A small image captioner, trained from scratch: 6.78M parameters, adamw at rate 0.0016.
Rows from block 2 of the text decoder of a small image captioner, named by matrix and row number. Rows with one number belong to one neuron. Each number is 128 + 32 x the weight over its row's rms, rounded and kept within 0 to 255. All counts start at 0. Numbers have three digits each.
After each neuron's rows are labels from the 100 texts, of 14848, where the neuron reaches its highest value: "tokens" is the input token at the peak. Only what is clearly more common there than usual is listed. The data: photos with spoken descriptions (Open Images, Localized Narratives). In brackets: how many of the 100.
# fc1: MLP up (decoder.blocks.2.mlp.fc1.weight, 512x256), inputs 0-127
# fc2: MLP down (decoder.blocks.2.mlp.fc2.weight, 256x512, transposed), outputs 0-127

fc1.345:119121163187081125166142113136146156093140110109115096114103173160137034138167110067113093158157136105138094160084143107214180098207126148092097118122135086142157128113098090119102162117080109148083080143130101141145144126161167105157101119162129105159183185157164113092091161121061080161155163142149128146142113059106166062105147184124120107117115130106143119082171115091158166145101
fc2.345:087162099082111142140074143115105122086156154071177126129137090068131096178105067112138156116150122112179167119113168113076168137133141155098106114159143153158129126148145145118179089205122097128093150118172128165211136099140155102111159142119167171140107138192216122099153113109122164119174100089169070113139148139155099095128130106091126115116083096131077116096139140149116150145061
tokens: "this" (16); "she" (15); "can" (10)

fc1.110:139115112139079162145137109140187123128094165061099129129104036087112121135076069137174097063126085083154137110153111139097127101133100134068162092094120090157070149149125117142177112192095117149108078120079031085118141092140124145129123152176142088137164159142119184136130111122106149121164143201088136128102101109173141092161130142086132114142097139144110180141144131132176115159125
fc2.110:082140158124115131113114073117144139165126111162113125087066153177109085109113123105154137101102112218174120103099095136124137129058077109154151071052111104124133136130114180084135165122108158129177067148195140100126052068098090120102045145103089144128119132124141135159164103087087127116160093161123159146096096073104110083161150135117042140104110101126167131048115153115134146127129
tokens: "see" (39); "over" (37); "are" (12)

fc1.393:134150099138158117148137052141148164136080142105119136133129083180151178163093126045085120198070126080127125212086152128146190121149071103179135167183165099143123149142158197128091100129121099077111125107083160064128119141118127132082080174151148116127146153137140122088142108141150152137141124145151126123102115081151122134110119111101177130108154135139179089127076170147102101109162
fc2.393:143118107123109145120120110118152129123113072143092178137135201128101170157172083117183125161113137097100154072122123137126137172111157148118131132126113080123162121056124053126137137128137167100126149186200154146150108102122118106052117095177062145161105163128128150185135137126135153133096127164170142142147104169122131169103147149110146077163088085122131102132094075192135181110084
tokens: "railway" (15); "moving" (12); "standing" (12)

fc1.43:103087104148175132129152181164098132114113190132165135153082097102086134057143165135138180032129124115175110124143156112104120129098128124121156106119099104160112178148199179097083140151080189106137120037130100121164116200151188158108102156073135095127064150156120097175173114138083093199139074184164106148170041127092108105142177100094132106130122105091118086123114151151120110174070
fc2.43:126153086161130097125166122150113145112171101103120073123141128156098178118124086079171103129217111136119114171144175136131174160101129132140144074182119156065126103081138119151105105095102086106159073116064147121147104129161075138155082165157151082076182087188140176093205137116152132061177139098122146098124167094160101174124139223126154139100138136133108119099104093157147108108115
tokens: "this" (20); "-" (8)

fc1.262:135146101170132147103195102117154148151123147095136151091082089123123131051124159072137135121094158140106087109112139113152152092129164093129101138123171126175102082163101186155060147134109170093119168160128157137165156156118169158063131175109144142115093100122091141114131177140111154142147120093132090188121123078141178158119115118109165141179181135187098143111122128136106153054144
fc2.262:136129119084107111124134124201095132092135127140124102089130185127106136105170125101114099175098144166070160095118172130091104109134115202131147135090123124091145146141144041110116097143149172093161118159106146133090114188078143118140111094167148116171115185111099186137120154080173095162091151118200133110156110146139095183173062144153081150083164149062147132138126148100107144151170
tokens: "on" (63); "see" (13)

fc1.399:180105158177173090195117065113154084153062121150075119124109109170123113155085160123135057118157167090125120175119172130108164139105147123133131140121178120098160173101084098169097107151156094121128132137116143126149166181168078111075148065108111115114108095119094073124094176111073171122129151108152135180109162141074121080143087066127079187060072059142121101173144118136090165122163
fc2.399:117088110096194126134084149160121142124099183150099118085109137155125081135176150054080132185139108133150114177116170051072137135171086134090132110127106117204101112139135131149128167096117133154087134077126165113113137121133159097114170146130089054145129159170066127143077152147156092156172147087109122148097167146196109130125159167136179117146075158185082140114093121142128104127192
tokens: "on" (17); "also" (15); "glass" (8)

fc1.28:118092106121119145125118093121119128140086096144153130113133125044133141206132125137087114124121159139168103114062057122123085059148125093091183157141112187160134095134045107156092083108098164137053148067175076180118137121103122143085110175143125178140030047130111146177134124095059093104133150128146135147147155115195096129145112164144119141147139096105145133159117133143102130128158
fc2.28:128091182120104132116156162105148141146083103165129118098111147231106137086085090102104148093137107171108152170102189134092083160169100137063078170140176139132107154130144123116116149115132152171114110143153182096127065142118128175094135116175148123118131085169131105100116156137129129112073166137090126146110073104168133099142170093159155167106119124131156110082111139141069159147132
tokens: "on" (36); "color" (19); "with" (9)

fc1.102:174065116169200175149113128149162076091147147151123117111124123115162119129089083110110171094152143174064120104150138145168122120158128054166146123088140104148147148200082143141135101119134113199161131188129167167162139161126154124121160183124154128138078162150136155070081180102118137094165166073146116064115127108135069130089109092123120112139144151116103103146112152141106096092142
fc2.102:090161137100157090170127203116145182135114137105130098089077140138155060107151129128134098065128145155128169145148074049109128096134139158129160180151123115146160126104151149127099168129068106164119180115147114119147168122107151147147133208100088113140104084138102133071139130106165109168091083098128113121165149126158138104134156153184151114122127066076102122042073162107092167126218
tokens: "on" (35); "in" (21); "can" (13); "windows" (11)

fc1.122:150132117139115109105089112116175041158134139114158127219120135107093141073147135167168073143090121113156127168104104075120147124149102090124121121116137085070106115136142125132144162169112160127104170149108145172172042133157097134107107085100142176126169116186143091110131154174120122185095102111143108136131114117131144099147145147120084233149128131152098132169099096110116197104122
fc2.122:174112197103154124141102104136156134112097120127160106139123140100140105109101100133170123135136160155061128129158110139115135094107099124131105083128075131115162189109121090082108160136155132145133110180203092069148131149115135166157100143175176146194107152074110063128135095111110146104116190105176146093094128135111122106099094086123144080105098085194149133102172105127132124061131
tokens: "see" (30); "and" (30); "photo" (15)

fc1.494:219069105223130163160117095157155089122137128119137135117134127102099183126122124161169102155121097150124134135095070062118169109090119151119137091184054090128061174105128098129127075160115165134117185140130079159133125147140118135145154161152136108150173153136126105142124118141124140086075135132134142112156151148148092097154087153084198129164090185198133125131133090125121123114062
fc2.494:125055149162156127130110127200120143110114122070127118089158173140129114101098118097187156103122093143166136128178139162121157095129126103149136091128107143082140120127129090133121145061146096174108169088129160124174139176094163126130142122153129146130160141173072071159106195095102148135167143118083150142099070138164087109123151109057032171074164107133137163141122136132099150171119
tokens: "on" (35); "group" (22); "describes" (11)