Weights of a small image captioner: encoder activation relu, 19.5 epochs.
Rows from block 3 of the text decoder of a small image captioner, named by matrix and row number. Rows with one number belong to one neuron. Each number is 500 + 25 x the weight over its row's rms, rounded and kept within 0 to 999. All counts start at 0. Numbers have three digits each.
After each neuron's rows are labels from the 100 texts, of 14848, where the neuron reaches its highest value: "fires on" is the input token at the peak. Only what is clearly more common there than usual is listed. The data: photos with spoken descriptions (Open Images, Localized Narratives). In brackets: how many of the 100.
# fc1: MLP up (decoder.blocks.3.mlp.fc1.weight, 512x256), inputs 172-214
# fc2: MLP down (decoder.blocks.3.mlp.fc2.weight, 256x512, transposed), outputs 172-214

fc1.158:490497484508538505502502490447474493506494472544521498493552509517502529547486543470448535537504528483534489498481509502495495482
fc2.158:490502482491489531485493496546550517503440501547521500470503502522513517525482469493540501509498523513527474503512517480467504543
fires on: "," (18); "persons" (18); "and" (9); "colour" (8)

fc1.204:508466485527533537539494494529475478510463518498475510507496511514487512534520508503509505472507505547559505500502513489488499492
fc2.204:445495491531507486490499499467529470523474471521539469520508484503531458502477467514526479494497507501500495495533520494540505505
fires on: "the" (50); "image" (18)

fc1.249:523569490462548499492499522463511527516523508532474476531517497517504533499520498495514494537488504501498487499488524487472483481
fc2.249:478546485456447477451534472517480502502509480505499546516509538485523477498496476500532478533510492514530508488490522491497469507
fires on: "is" (93)

fc1.429:488524484515495557518476516524516515466458466498463481510496488519512514463528526497540504502542542512505515511494512524528496483
fc2.429:451493496465494477485497494504492525501487500520464451524500487478506516543538482531535512471451490482515489488506522473509501484
fires on: "person" (21); "it" (12); "buildings" (10); "building" (9)

fc1.108:495481494497510514462541497481467493486468476515502496482538488499531478531484476522516471469490499490508484515485498481486501484
fc2.108:488541489506513450527492476502574512476515486513469454486478511493458524484514463504482499518513521447498467528534496485448496489
fires on: "plants" (20); "grass" (9); "window" (8)

fc1.174:508485507484494476481516521472511472496523477499501487512520497510491486524469477457458501490461522498474548552518477485451477540
fc2.174:481489537486543475500575475500541478527532462482508506524518515469513504536481499491475501497492518514516488537503472537469450515
fires on: "is" (58); "looking" (17)

fc1.399:509539489494503480499483526477471522497518554500516474519482535497501530508532528519501516492520483550518524508494420508513510506
fc2.399:523489505484523530519509540508528528477487477514486468506488482530502482520518477440485489505468526506484509549488547489489475471
fires on: "and" (19); "." (16); "building" (8)

fc1.261:501486483486486457492525539514556459495491518538519524473482495513499506476531459519504509566450458490521485517495499436494492494
fc2.261:512464499517491494475470489518552529496527501510539501503464496509498536513517493550493465483491546485501492494562480559450500519
fires on: "the" (28); "food" (12)

fc1.227:482505514487483510457476507511474493540448517489491438476518535492523483499533454513521505517530510528438542487496506489503539527
fc2.227:497479515502532531508516477474479513486520488549421491518495558487535479492511471492485503500508532465516521503542484520490501491
fires on: "person" (25); "dog" (19); "is" (11); "some" (9)

fc1.461:493491451492500496490491433537505463534505515539508486495507524488531487522509478493526475468536520461513506474486509467478485552
fc2.461:517514539498531532526515513530476498499506531506522519525516536493503517471483487546477489519483567449525480521535502489530507508
fires on: "," (15); "we" (7); "colored" (7)

fc1.94:527490552506511446518500501541536496476481529482482505480489542493495492520507459477507466541502483516463561466509498496525529479
fc2.94:494471495506478523519491522501532532528530488475501518513502496511513496493518492508528484503470507517570534523521503495515494516
fires on: "there" (39); "group" (21); "one" (10)

fc1.483:540528495499488473483504549537525515491489495518458534541445529532478494491532524465514512501489524525515566544462472526465484466
fc2.483:500473481520502547495467491460518512501530509492518485470556518493520495481495495489490527532519504462516527472528538511518470466
fires on: "is" (19); "on" (15); "attached" (14); "i" (14)

fc1.211:525503561529524507501459516498495492486513465508506528455529499474520514516519469568458478517455467496505468511499512479497495522
fc2.211:494518535492477512518522478486497496541539466480499501525519507519541491516444539516512471457491542551538504490438484500481541469
fires on: "at" (65); "," (15); "and" (10)

fc1.437:494522492503491482505514515509475503466519505474490525548483481482440514499520515485515458515516510556464512511457490459495467505
fc2.437:523505471501493465533530478493524480531524477539514521482491464476500539522546471499502494472506491505469510464514493521459529540
fires on: "the" (39); "and" (14); "<end>" (13); "top" (11)

fc1.346:566524507466503511479497500493489479539484496501490458487495489532520468515516476506438487554514514505455491469521507542517502506
fc2.346:478525447492487500509469505468517507506526501482527499468479456478467477500483489496451489517453570532528495510452537478503483500
fires on: "a" (36); "group" (12); "of" (10); "one" (9)

fc1.46:516493483484493478515495511553506527489499478496532502493509486492488469510489490543528510510497496535477583512532502534497507510
fc2.46:493551480490499518490487473536528480484469515486492538465518536418503506540499455494509518524476478504499505512431532450541499529
fires on: "there" (45); "an" (14); "few" (10)

fc1.321:517520559512507481492485479583478468453475494491451445497517512515466534526519537538520500527507480492495499507491480521475514502
fc2.321:502551480481506475526518490478496483480477474565477518495515523509542473487477497500524507511510500523489478522476506514546537522
fires on: "a" (49); "in" (38); "at" (10)

fc1.155:529553505509503525520518527518514536525472466520514487520478536472484545475512521516483487517478587500454500518486499528501480455
fc2.155:512541482463462475490503485478538517448475496531502498523472493545493533501450505460489535514490515477516519499484480515517523495
fires on: "a" (45); "the" (22); "with" (12); "which" (7)

fc1.77:510473499496493498505514533514455521454459463515511482513516521509482514477503517490517474493536512494488527457504526479541538503
fc2.77:486529484511470469481486496506560496538532535448493502502493525500484461515497532484517467503497536512493515538498535457492506464
fires on: "there" (93)

fc1.329:506492469479493497536503451526503483495501529573504495510496534514521469488501481504516509482521500484503520508465505521449530519
fc2.329:538506451463508532507437481426478474487531540499531505522500504498534486509550479502472509496578509467476497501517495466514516492
fires on: "," (65); "and" (10)

fc1.196:479504473493506487454545476508497498542526511551490462489500505452529449515492523496485496496499546532511476529532471496533478501
fc2.196:481499506492525530453523528516441498525465536465531474539541517506492512463519517495478533532504538522492528513463476458492512501
fires on: "this" (14); "other" (10); "she" (8); "can" (7)

fc1.11:506474496491457514494519466498456524550491485494456483507505496544540483448499507536454496495518535485546529511501499525531476510
fc2.11:492461523524491518479470512480467472513467507480510501473475525491501518494499536474517492549500505531506524533509484507529505466
fires on: "." (20); "and" (15); "room" (13); "a" (12)

fc1.25:505519531518543489485495472499512481504508500509435496497537492466545511524489530542498511505492509490508506508466490454544481434
fc2.25:496546501531503490491445476503514493451460497463471513513508531510470516482510488504486491521449519502557547516511536515480469471
fires on: "the" (29); "man" (12); "2" (11); "three" (9)

fc1.296:527473568516511493494507519467510545523479520487482494546493556524544548482511516511479519509499484563520531524502460486498511484
fc2.296:524496468474516496503475492482534515467483470492507484461508465497477530537502478504488497529476487482462511464488505460496476508
fires on: "and" (46); "black" (8); "which" (7)

fc1.467:517516536508535490500475524499514522482464478508479498515528507527495511515512495476502462457472429492482511512510534492457479482
fc2.467:527526495501497496520498514527540478516496481520493498452507420499499512510526519488504478480493550474482492428518455511490484512
fires on: "at" (67); "the" (32)

fc1.492:464485498490514453513507495492462517484494512487507527523520516451509487447537535454509515519534515496507534471513506505461474487
fc2.492:463493501483525494495527477526475488536543502484523477516484498459507472486490504487493480494508536482519493547486477462490485496
fires on: "a" (36); "filled" (12); "their" (12)

fc1.458:443519501498524457499519503495504522473512526519536516538466485515506481527510493509461476524515541489502470497537535495531530504
fc2.458:499473504485489504483449515511477466472465489516526511481505520477504517489451500499525468501493494471504465507451510485485513479
fires on: "and" (25); "," (9); "we" (8)

fc1.199:539515537506514500497520514505489503469520477521505493518504536490523481538505526532482512478517478479490496506492554482460458518
fc2.199:510520483485490493482510536496494452482478488512545514457518470477466479523516544487492478455459507461473534453506494495516500465
fires on: "at" (33); "in" (31); "the" (29)

fc1.396:506506514498513450452528492532538488483472556497498471591535526524536540500533496495498511488508522496463534499485568483521520502
fc2.396:496530502495512505562505493487464534509523501468454530503523498556515505532454534499471435508520451509501511473486474549533510508
fires on: "a" (35); "is" (15); "doing" (12)

fc1.268:500490541522521457529502486512501501485496501475467495521531505466478502521514482465538524507528511474512490498475480502474460537
fc2.268:489505490551505489489492514493518523421505498521489520512552477522486519525524486518484449524482487503505495513515466522492494472
fires on: "there" (88)

fc1.426:506496482484511521511477541504507481567480543472489520511473501513492477532529461521525508493510492475501512485500482494505520469
fc2.426:550486482515482516498464493473462507476502458526492480532452496497489513528514523555492496484472453490467548499526524521484511504
fires on: "the" (38); "." (18); "and" (11); "who" (7)

fc1.136:503495489493510504459505462478484523524496511443557464492509538499522492515482487496511493518509476481445509500485475518492450517
fc2.136:485497487497518439518517512463527509468569514511499556495515502470475524495517537492479539462491509549516526524511508521478505482
fires on: "and" (32); "are" (7)

fc1.407:488474476516516476518553483518497515475442489463496518531543509471519462480489484450470512497507489514501533484501535528459481481
fc2.407:473503517483525516470451543501519519517539494501457479500481502486468524490507493495527524496492489521492538497479499498529476544
fires on: "plate" (17); "and" (15); "chair" (12); "<end>" (8)

fc1.226:526521536514489533470523498497457483517470497510468511510508503521521513490507481519528495492502441492507422523490497508525513457
fc2.226:486512481507467537480505473506459522515513498493539524459450509526493499441505494482495521518478500523439487479476499479496503525
fires on: "this" (15); "guitar" (13)

fc1.32:482499498517514473529494494519515519509505490522498505477493495500511498520491491512503514485553520532510470525450490481507525502
fc2.32:540514468500495536494493547482543479521508536514474464492500485510496482502485453505516529517537510499502490505469489539545486473
fires on: "," (61); "." (12)

fc1.348:539496514505479486513496516524453501498479561520451468458527549488493473513532503559474532513502502483554489531482525505494538497
fc2.348:502521510553513532505485496509544499524562541491564506527481509528498522490483502490471503475523495523495515510550501501469468516
fires on: "," (85); "on" (7)

fc1.107:506509523536461473479527505491469530486512511493467492501460488489495469499473506531527462515526507484478480547473540484495480557
fc2.107:502492495507461513449536484469475476498523493502513519468486490558531511497510485429489537449471520497476492484517508494509514540
fires on: "the" (36); "an" (15)

fc1.175:534498490526510530497501518509507482515529475525495527489490525523533489488494521459473533555511536495466532538519503465416560474
fc2.175:513489498504494557502568501490530472512503494545519521538516503560467500546478485494519513461498541519489496485553518525487478492
fires on: "," (14); "and" (12); "." (12); "two" (8)

fc1.416:495468479475480502480504515518482555511492494513476488552466537504506550508501528571467523466459487498500472505528490493512458497
fc2.416:525495499494497530509482507482483500547489460514488513480515485536502509446473546490431493499492477467483515477484452529478524474
fires on: "." (71); "of" (27)

fc1.508:473506517543516508506459504500506500508475491487453490480535468497454532527539518503488491526476490548496511521520493489545525486
fc2.508:537512512473534495527533466519462466461478485496529523492492516543493479531527479495497545442460457494511477459505511502483511510
fires on: "and" (31); "on" (18); "in" (14); "at" (10)

fc1.317:490457541496501535458488503490497476529527507488455486497489506500542489499517521503490506487495491490548508495499531513538504520
fc2.317:477490533457495482503524525481560471498481543522497521536538497535464477486496516523471466486472512543507454504519492520540481492
fires on: "." (21); "picture" (20)

fc1.487:524491453486503451509527495478481464506498512500475498508504559468525457510551499502502515515493522498470459488441476485532520517
fc2.487:504514492488518491534494492493492491537506528478519486548460483514486485498517491503530439538489547456493510474529508549529496498
fires on: "is" (30); "some" (30); "are" (8); "see" (7)

fc1.180:533537487497474452509520487471474536527477527542464479520493484500486508571548514497481478508471489514491473512499534509504475460
fc2.180:496522479490514502456520479515526481500501468489507416476522472499521489507567518480496503516452549512492520469492531489500494490
fires on: "at" (43); "in" (35); "on" (7)

fc1.362:495495492479481497492510486501461539493488501504498511465478478475528497544494484511528533471488541487488532502490497442435536498
fc2.362:496443505519513567541519522482496533540507458509470475474528531520453564538499565503503485495509487471507507496519509511457511482
fires on: "the" (32); "a" (21); "with" (13); "and" (10)

fc1.265:519489480507499539535508464513555529512492474542529509492518535513442544501554509504504542492483501515499521514462493497512516503
fc2.265:487454511516493493529476456478494476522463496511503527501521458522512481530545497481487482518472509505499495505518553510512477511
fires on: "." (28); "people" (14); "men" (11); "in" (11)

fc1.455:514503546483483467490512481518475470552493517504492482512518514441535480507521493474509510507487487498486500511524560515469513487
fc2.455:512512505489486456497459528528530492550494493499515515473474512555506547532470486499501514515542469506537504532486499503486489520
fires on: "this" (18); "can" (17); "one" (12)

fc1.57:506501491527488486521526502462544485520479452544537512483513506526554474524524449541554479540464569520482491480499490537499498499
fc2.57:549470476493475465460501539491488495514515525486474497475470523506474525523522493509488523513534499480530482492533523468475529513
fires on: "person" (11); "attached" (11); "people" (10); "with" (8)