From a checkpoint of a small image captioner.
Data: trained on photos with spoken descriptions (Open Images, Localized Narratives), 203450 training examples.
Rows from block 7 of the image encoder of a small image captioner, named by matrix and row number. Rows with one number belong to one channel. Each number is 500 + 25 x the weight over its row's rms, rounded and kept within 0 to 999. All counts start at 0. Numbers have three digits each.
After each channel's rows are labels from the 100 images, of 14848, where the channel reaches its highest value: "top examples" is what is common among them. Only what is clearly more common there than usual is listed. The data: photos with spoken descriptions (Open Images, Localized Narratives).
# c3: 3x3 conv (encoder.blocks.7.c3.weight, 144x144x3x3, each kernel summed), inputs 0-35
# c1: pointwise conv (encoder.blocks.7.c1.weight, 144x144x1x1), inputs 0-35

c3.95:496493544482516479492514503511530486527479525545478504480510460519477465436523528490504480496515496501459518
c1.95:524484512462496479500532464496522502484513518523487485515525488497483465452552515483528517526482522499482513
top examples: text has "sky"

c3.77:546478456463466529512504485472491466512514509500490467484547493495475484522519534493493534473511514496507506
c1.77:536490474487496503512525509478498479460524489486493466516500491486471530535503569491519546476486528496520503
top examples: text has "table"

c3.52:517473512523520514488485483509468451502492525479504495484500494493497506523492528507511533475495532505485506
c1.52:501488515532486510464500508492477484515504513465502482479507473481499476513516486438495538482451520478498513
top examples: text has "table"; text has "sitting"; text has "wall"; text has "front"

c3.60:459513507495504512542529526474521533459462492498431494505482526507471502548498480504511517498529508483482477
c1.60:508487513484486454488504503497496527499471555506452503488483510467493516515521491494488507473480527498517493
top examples: text has "sky"

c3.114:476478479530513503468475519492510500486498454511498506455498456501527483502452506484470462505481488546483500
c1.114:551494514506494526469534498485482537528486541509503538474492450485512514532507509483494529524525493510476513
top examples: text has "white"; text has "color"

c3.43:494490507469509495449511482471536482487408473482461501481524491503490512482466509475515466477461471506486509
c1.43:495496512435497496520520495490506530449431521477465504497512512443461497495493487498526466475471497483487446
top examples: text has "buildings"; text has "road"

c3.14:504509481498475545510513522521504499496528507495522485500497519491458485552488474497454444516509485470472461
c1.14:497506475504521510513489547514490452539533467480508437493469491457477465535447485505501481462519487471515468
top examples: text has "text"

c3.10:521472437480528500453467457478513521460524499498503463521528510512488484476509504481490524494445494457503456
c1.10:509493453519494524478467468476492484477500540508528484514530531519490501513477564486505505458501422498439488
top examples: text has "people"; text has "woman"; text has "wearing"

c3.99:474472520475510512521491516502481462505515488494501507459475483514476487498464492458492457456491496444487502
c1.99:538489561467481519497509501482521542493490534504481524453480509504501477512521494500504513501478489477488521
top examples: text has "people"; text has "sitting"

c3.70:536492489546507508480476512498511475502437463507460484467476510481476496486507455477487491501516461470497450
c1.70:489519504471519506491475514506529462508481465505450473495492468490498461490490504451510499451493457482494459
top examples: text has "trees"; text has "people"; text has "road"; text has "buildings"

c3.29:493537522476480499516499515499495469509425509545490448499484508495524482477475464467500517501466476449479483
c1.29:476542496459455470496490499502453464538471472499486514492491488499495494498511477459525416469472453454497474
top examples: text has "people"; text has "sitting"; text has "chairs"; text has "table"

c3.97:493520484504503512530465492552531500475494481565478474480446515484517490494505477423485475489482503518466472
c1.97:505490454475480494486489445546518453488492482516476481474473497524497469471485513455520505494482487504433446
top examples: text has "holding"; text has "man"

c3.15:486535491473474488481440515550507490516489476544504508486522505452505526495503513495484462487473481486487472
c1.15:496510502444507467460442484539542522547486477501474518494498499460508544523490519527489470500465483468497437
top examples: text has "sky"; text has "trees"; text has "buildings"

c3.61:511511471480521471495527489537516510478493503513474504497489529492549502508504471497516521514490491550480490
c1.61:475473478442509441494496450520508486476515460505487487508497522509484461533460482525515490511487497522494448
top examples: text has "people"; text has "sitting"; text has "lights"; text has "buildings"

c3.5:485480516498534454508481475480503469512475477454484469528483513477481449483481468474526535450479483490536478
c1.5:523489508491524459478535486491498511496482555520464494537505534506495458493518515473531511476490508523526473
top examples: text has "sky"

c3.120:492480518505522509520490509505516472501454493475507491497500480480468463496487449478542588489485537489477482
c1.120:485484548489504527518504510513539479489489500491530480517505500442471444515472499485491514517503529474480474
top examples: text has "building"

c3.117:476486479478486500472437469511525510500419483498500451474496478500489488481489524466492473499501479527515522
c1.117:509482462508439446451498477503509498505427491500483478504507490461514502464532514462520495494492476510511516
top examples: text has "trees"; text has "sky"; text has "grass"; text has "water"

c3.79:505495518452488485507512510491508516551475522493493545534510501461516533456518477500506548511492536498531484
c1.79:523487536496507484488529509476510538478484543481494494515516497478503506495495491485470532497492512544483463
top examples: text has "sky"

c3.20:485519453489498479490523474506554448515508523540499491507558524457534498450478492462481524494513505492505502
c1.20:539490501478531494468501452486545509462513523526488544490534467474526494453522494484500530495530495511474480
top examples: text has "black"

c3.57:515435480557529495484493510541481491423493498494520495505528508502505534479514519492478472533532543495514496
c1.57:521423494520523484476465481494475469452492479495499485495520473503506512500502498504510477493494529495484507
top examples: text has "trees"; text has "sky"

c3.106:494507485499524521491508526507484553490519487453507532515503476469479493506499492517478522499460494544520487
c1.106:531516533477491518521523542480515544496511537505487468500502505507479438522522471531504510525479489507480487
top examples: text has "sky"; text has "building"; text has "buildings"

c3.56:523501504475482487533450499495490502499509486523485454470502489512521501490568492540496461530467494516488545
c1.56:498527460489492495522450501509490516498530451511471446485490490486527484502517479526464461520469491511516500
top examples: text has "trees"; text has "road"; text has "people"; text has "buildings"

c3.142:504515513476502510499471485489489475523511514536488486490478523458493468481528499510511459482491506469468484
c1.142:525483476452521493504511503518519488511512487553481479513506498501486454504501489526492496486483498473489463
top examples: text has "building"

c3.53:479514481485480513529418478487528500512487469541483474514498522482479501492494471498471496508497491499539502
c1.53:470500441478507484501448461539510475474494466529487494474481521516482491489461506487479504490488485522477460
top examples: text has "standing"; text has "people"

c3.140:504486485492513438491452495523491470448452505535460533505544483495493530472507480493478462483501527546506487
c1.140:525465552477518504503475466504491504489470524512463502531542473473478504484532470505504498479481545525506495
top examples: text has "trees"; text has "sky"; text has "buildings"; text has "road"

c3.72:493491458472474515506522499545500494500470544466530500455485517548525515483487492468458491535433506516519521
c1.72:502470464477455488541540521500473473494451510479483492501484482483507470453454541448455482497428520502508528
top examples: text has "wall"; text has "table"

c3.131:539521503518511488496492449473527457499537495451482506530493509525434488505495516484479475493466489454482508
c1.131:521526521518469487498471468513480481517499498485510482513495475473434500497496509477488468498486511453506516
top examples: text has "sky"

c3.93:464487495493545492522522512522530477478479487473470489509473470505509478496511466482513535520514480516501470
c1.93:500456501478510509524507528563517491459516503473464468504500465483477474505504492497504493488487493495509437
top examples: text has "sky"; text has "trees"; text has "buildings"

c3.22:504525554497456524525543540474497467510483534515496495484538495523477468512503494543500477506473520494491509
c1.22:531498548489486486522535514463500500523480483472485462475517506520463505496425504544496466497495531509510509
top examples: text has "standing"; text has "wall"; text has "man"; text has "wearing"

c3.12:491536461487490502495475466477506528515502459519485518499520468488535477519512462480511528503498473498469491
c1.12:484489460523548503473491482487507486482463465533498531495467494520504440512492457451505532470506479478463470
top examples: text has "buildings"; text has "building"

c3.11:494449512517485500498486478488508534479502496540485477484500529502517490507522470540514491510516460504503479
c1.11:480466446476501523517489462482535452474493492515436444491507517496497484516476495495518458527498465502466504
top examples: text has "woman"

c3.49:483504457527456481530477475476492525472519453511497506496487457493490512455478488507521481523510486510526526
c1.49:509531476459483510496502469493517496443499475504472520513525471523492486487512508492480495517507478530443459
top examples: text has "road"; text has "car"

c3.21:498507456531521474465540530473497470512465504480429501499485505536519480459508458505496555510494462528487497
c1.21:488503415516526509517508492501499479506479455502451468512492475479517472496503506497463525512453509523481466
top examples: text has "people"; text has "wall"; text has "standing"; text has "holding"

c3.36:502510523514500473515481526512530501481517493552531489539474533426483489490490505501535457479452491439514484
c1.36:529520541481496502498521524509541500469522546531508516539490509468533489502502489512544464506443474483479484
top examples: text has "sky"

c3.112:497489505465471511527515493499494508488485538507545486500481502498512484470482521456527526505477502485500516
c1.112:523515496481480517489533482492520531470476509489529468529438545469520480464478543477532513512547507484467468
top examples: text has "wall"; text has "table"; text has "sitting"; text has "chairs"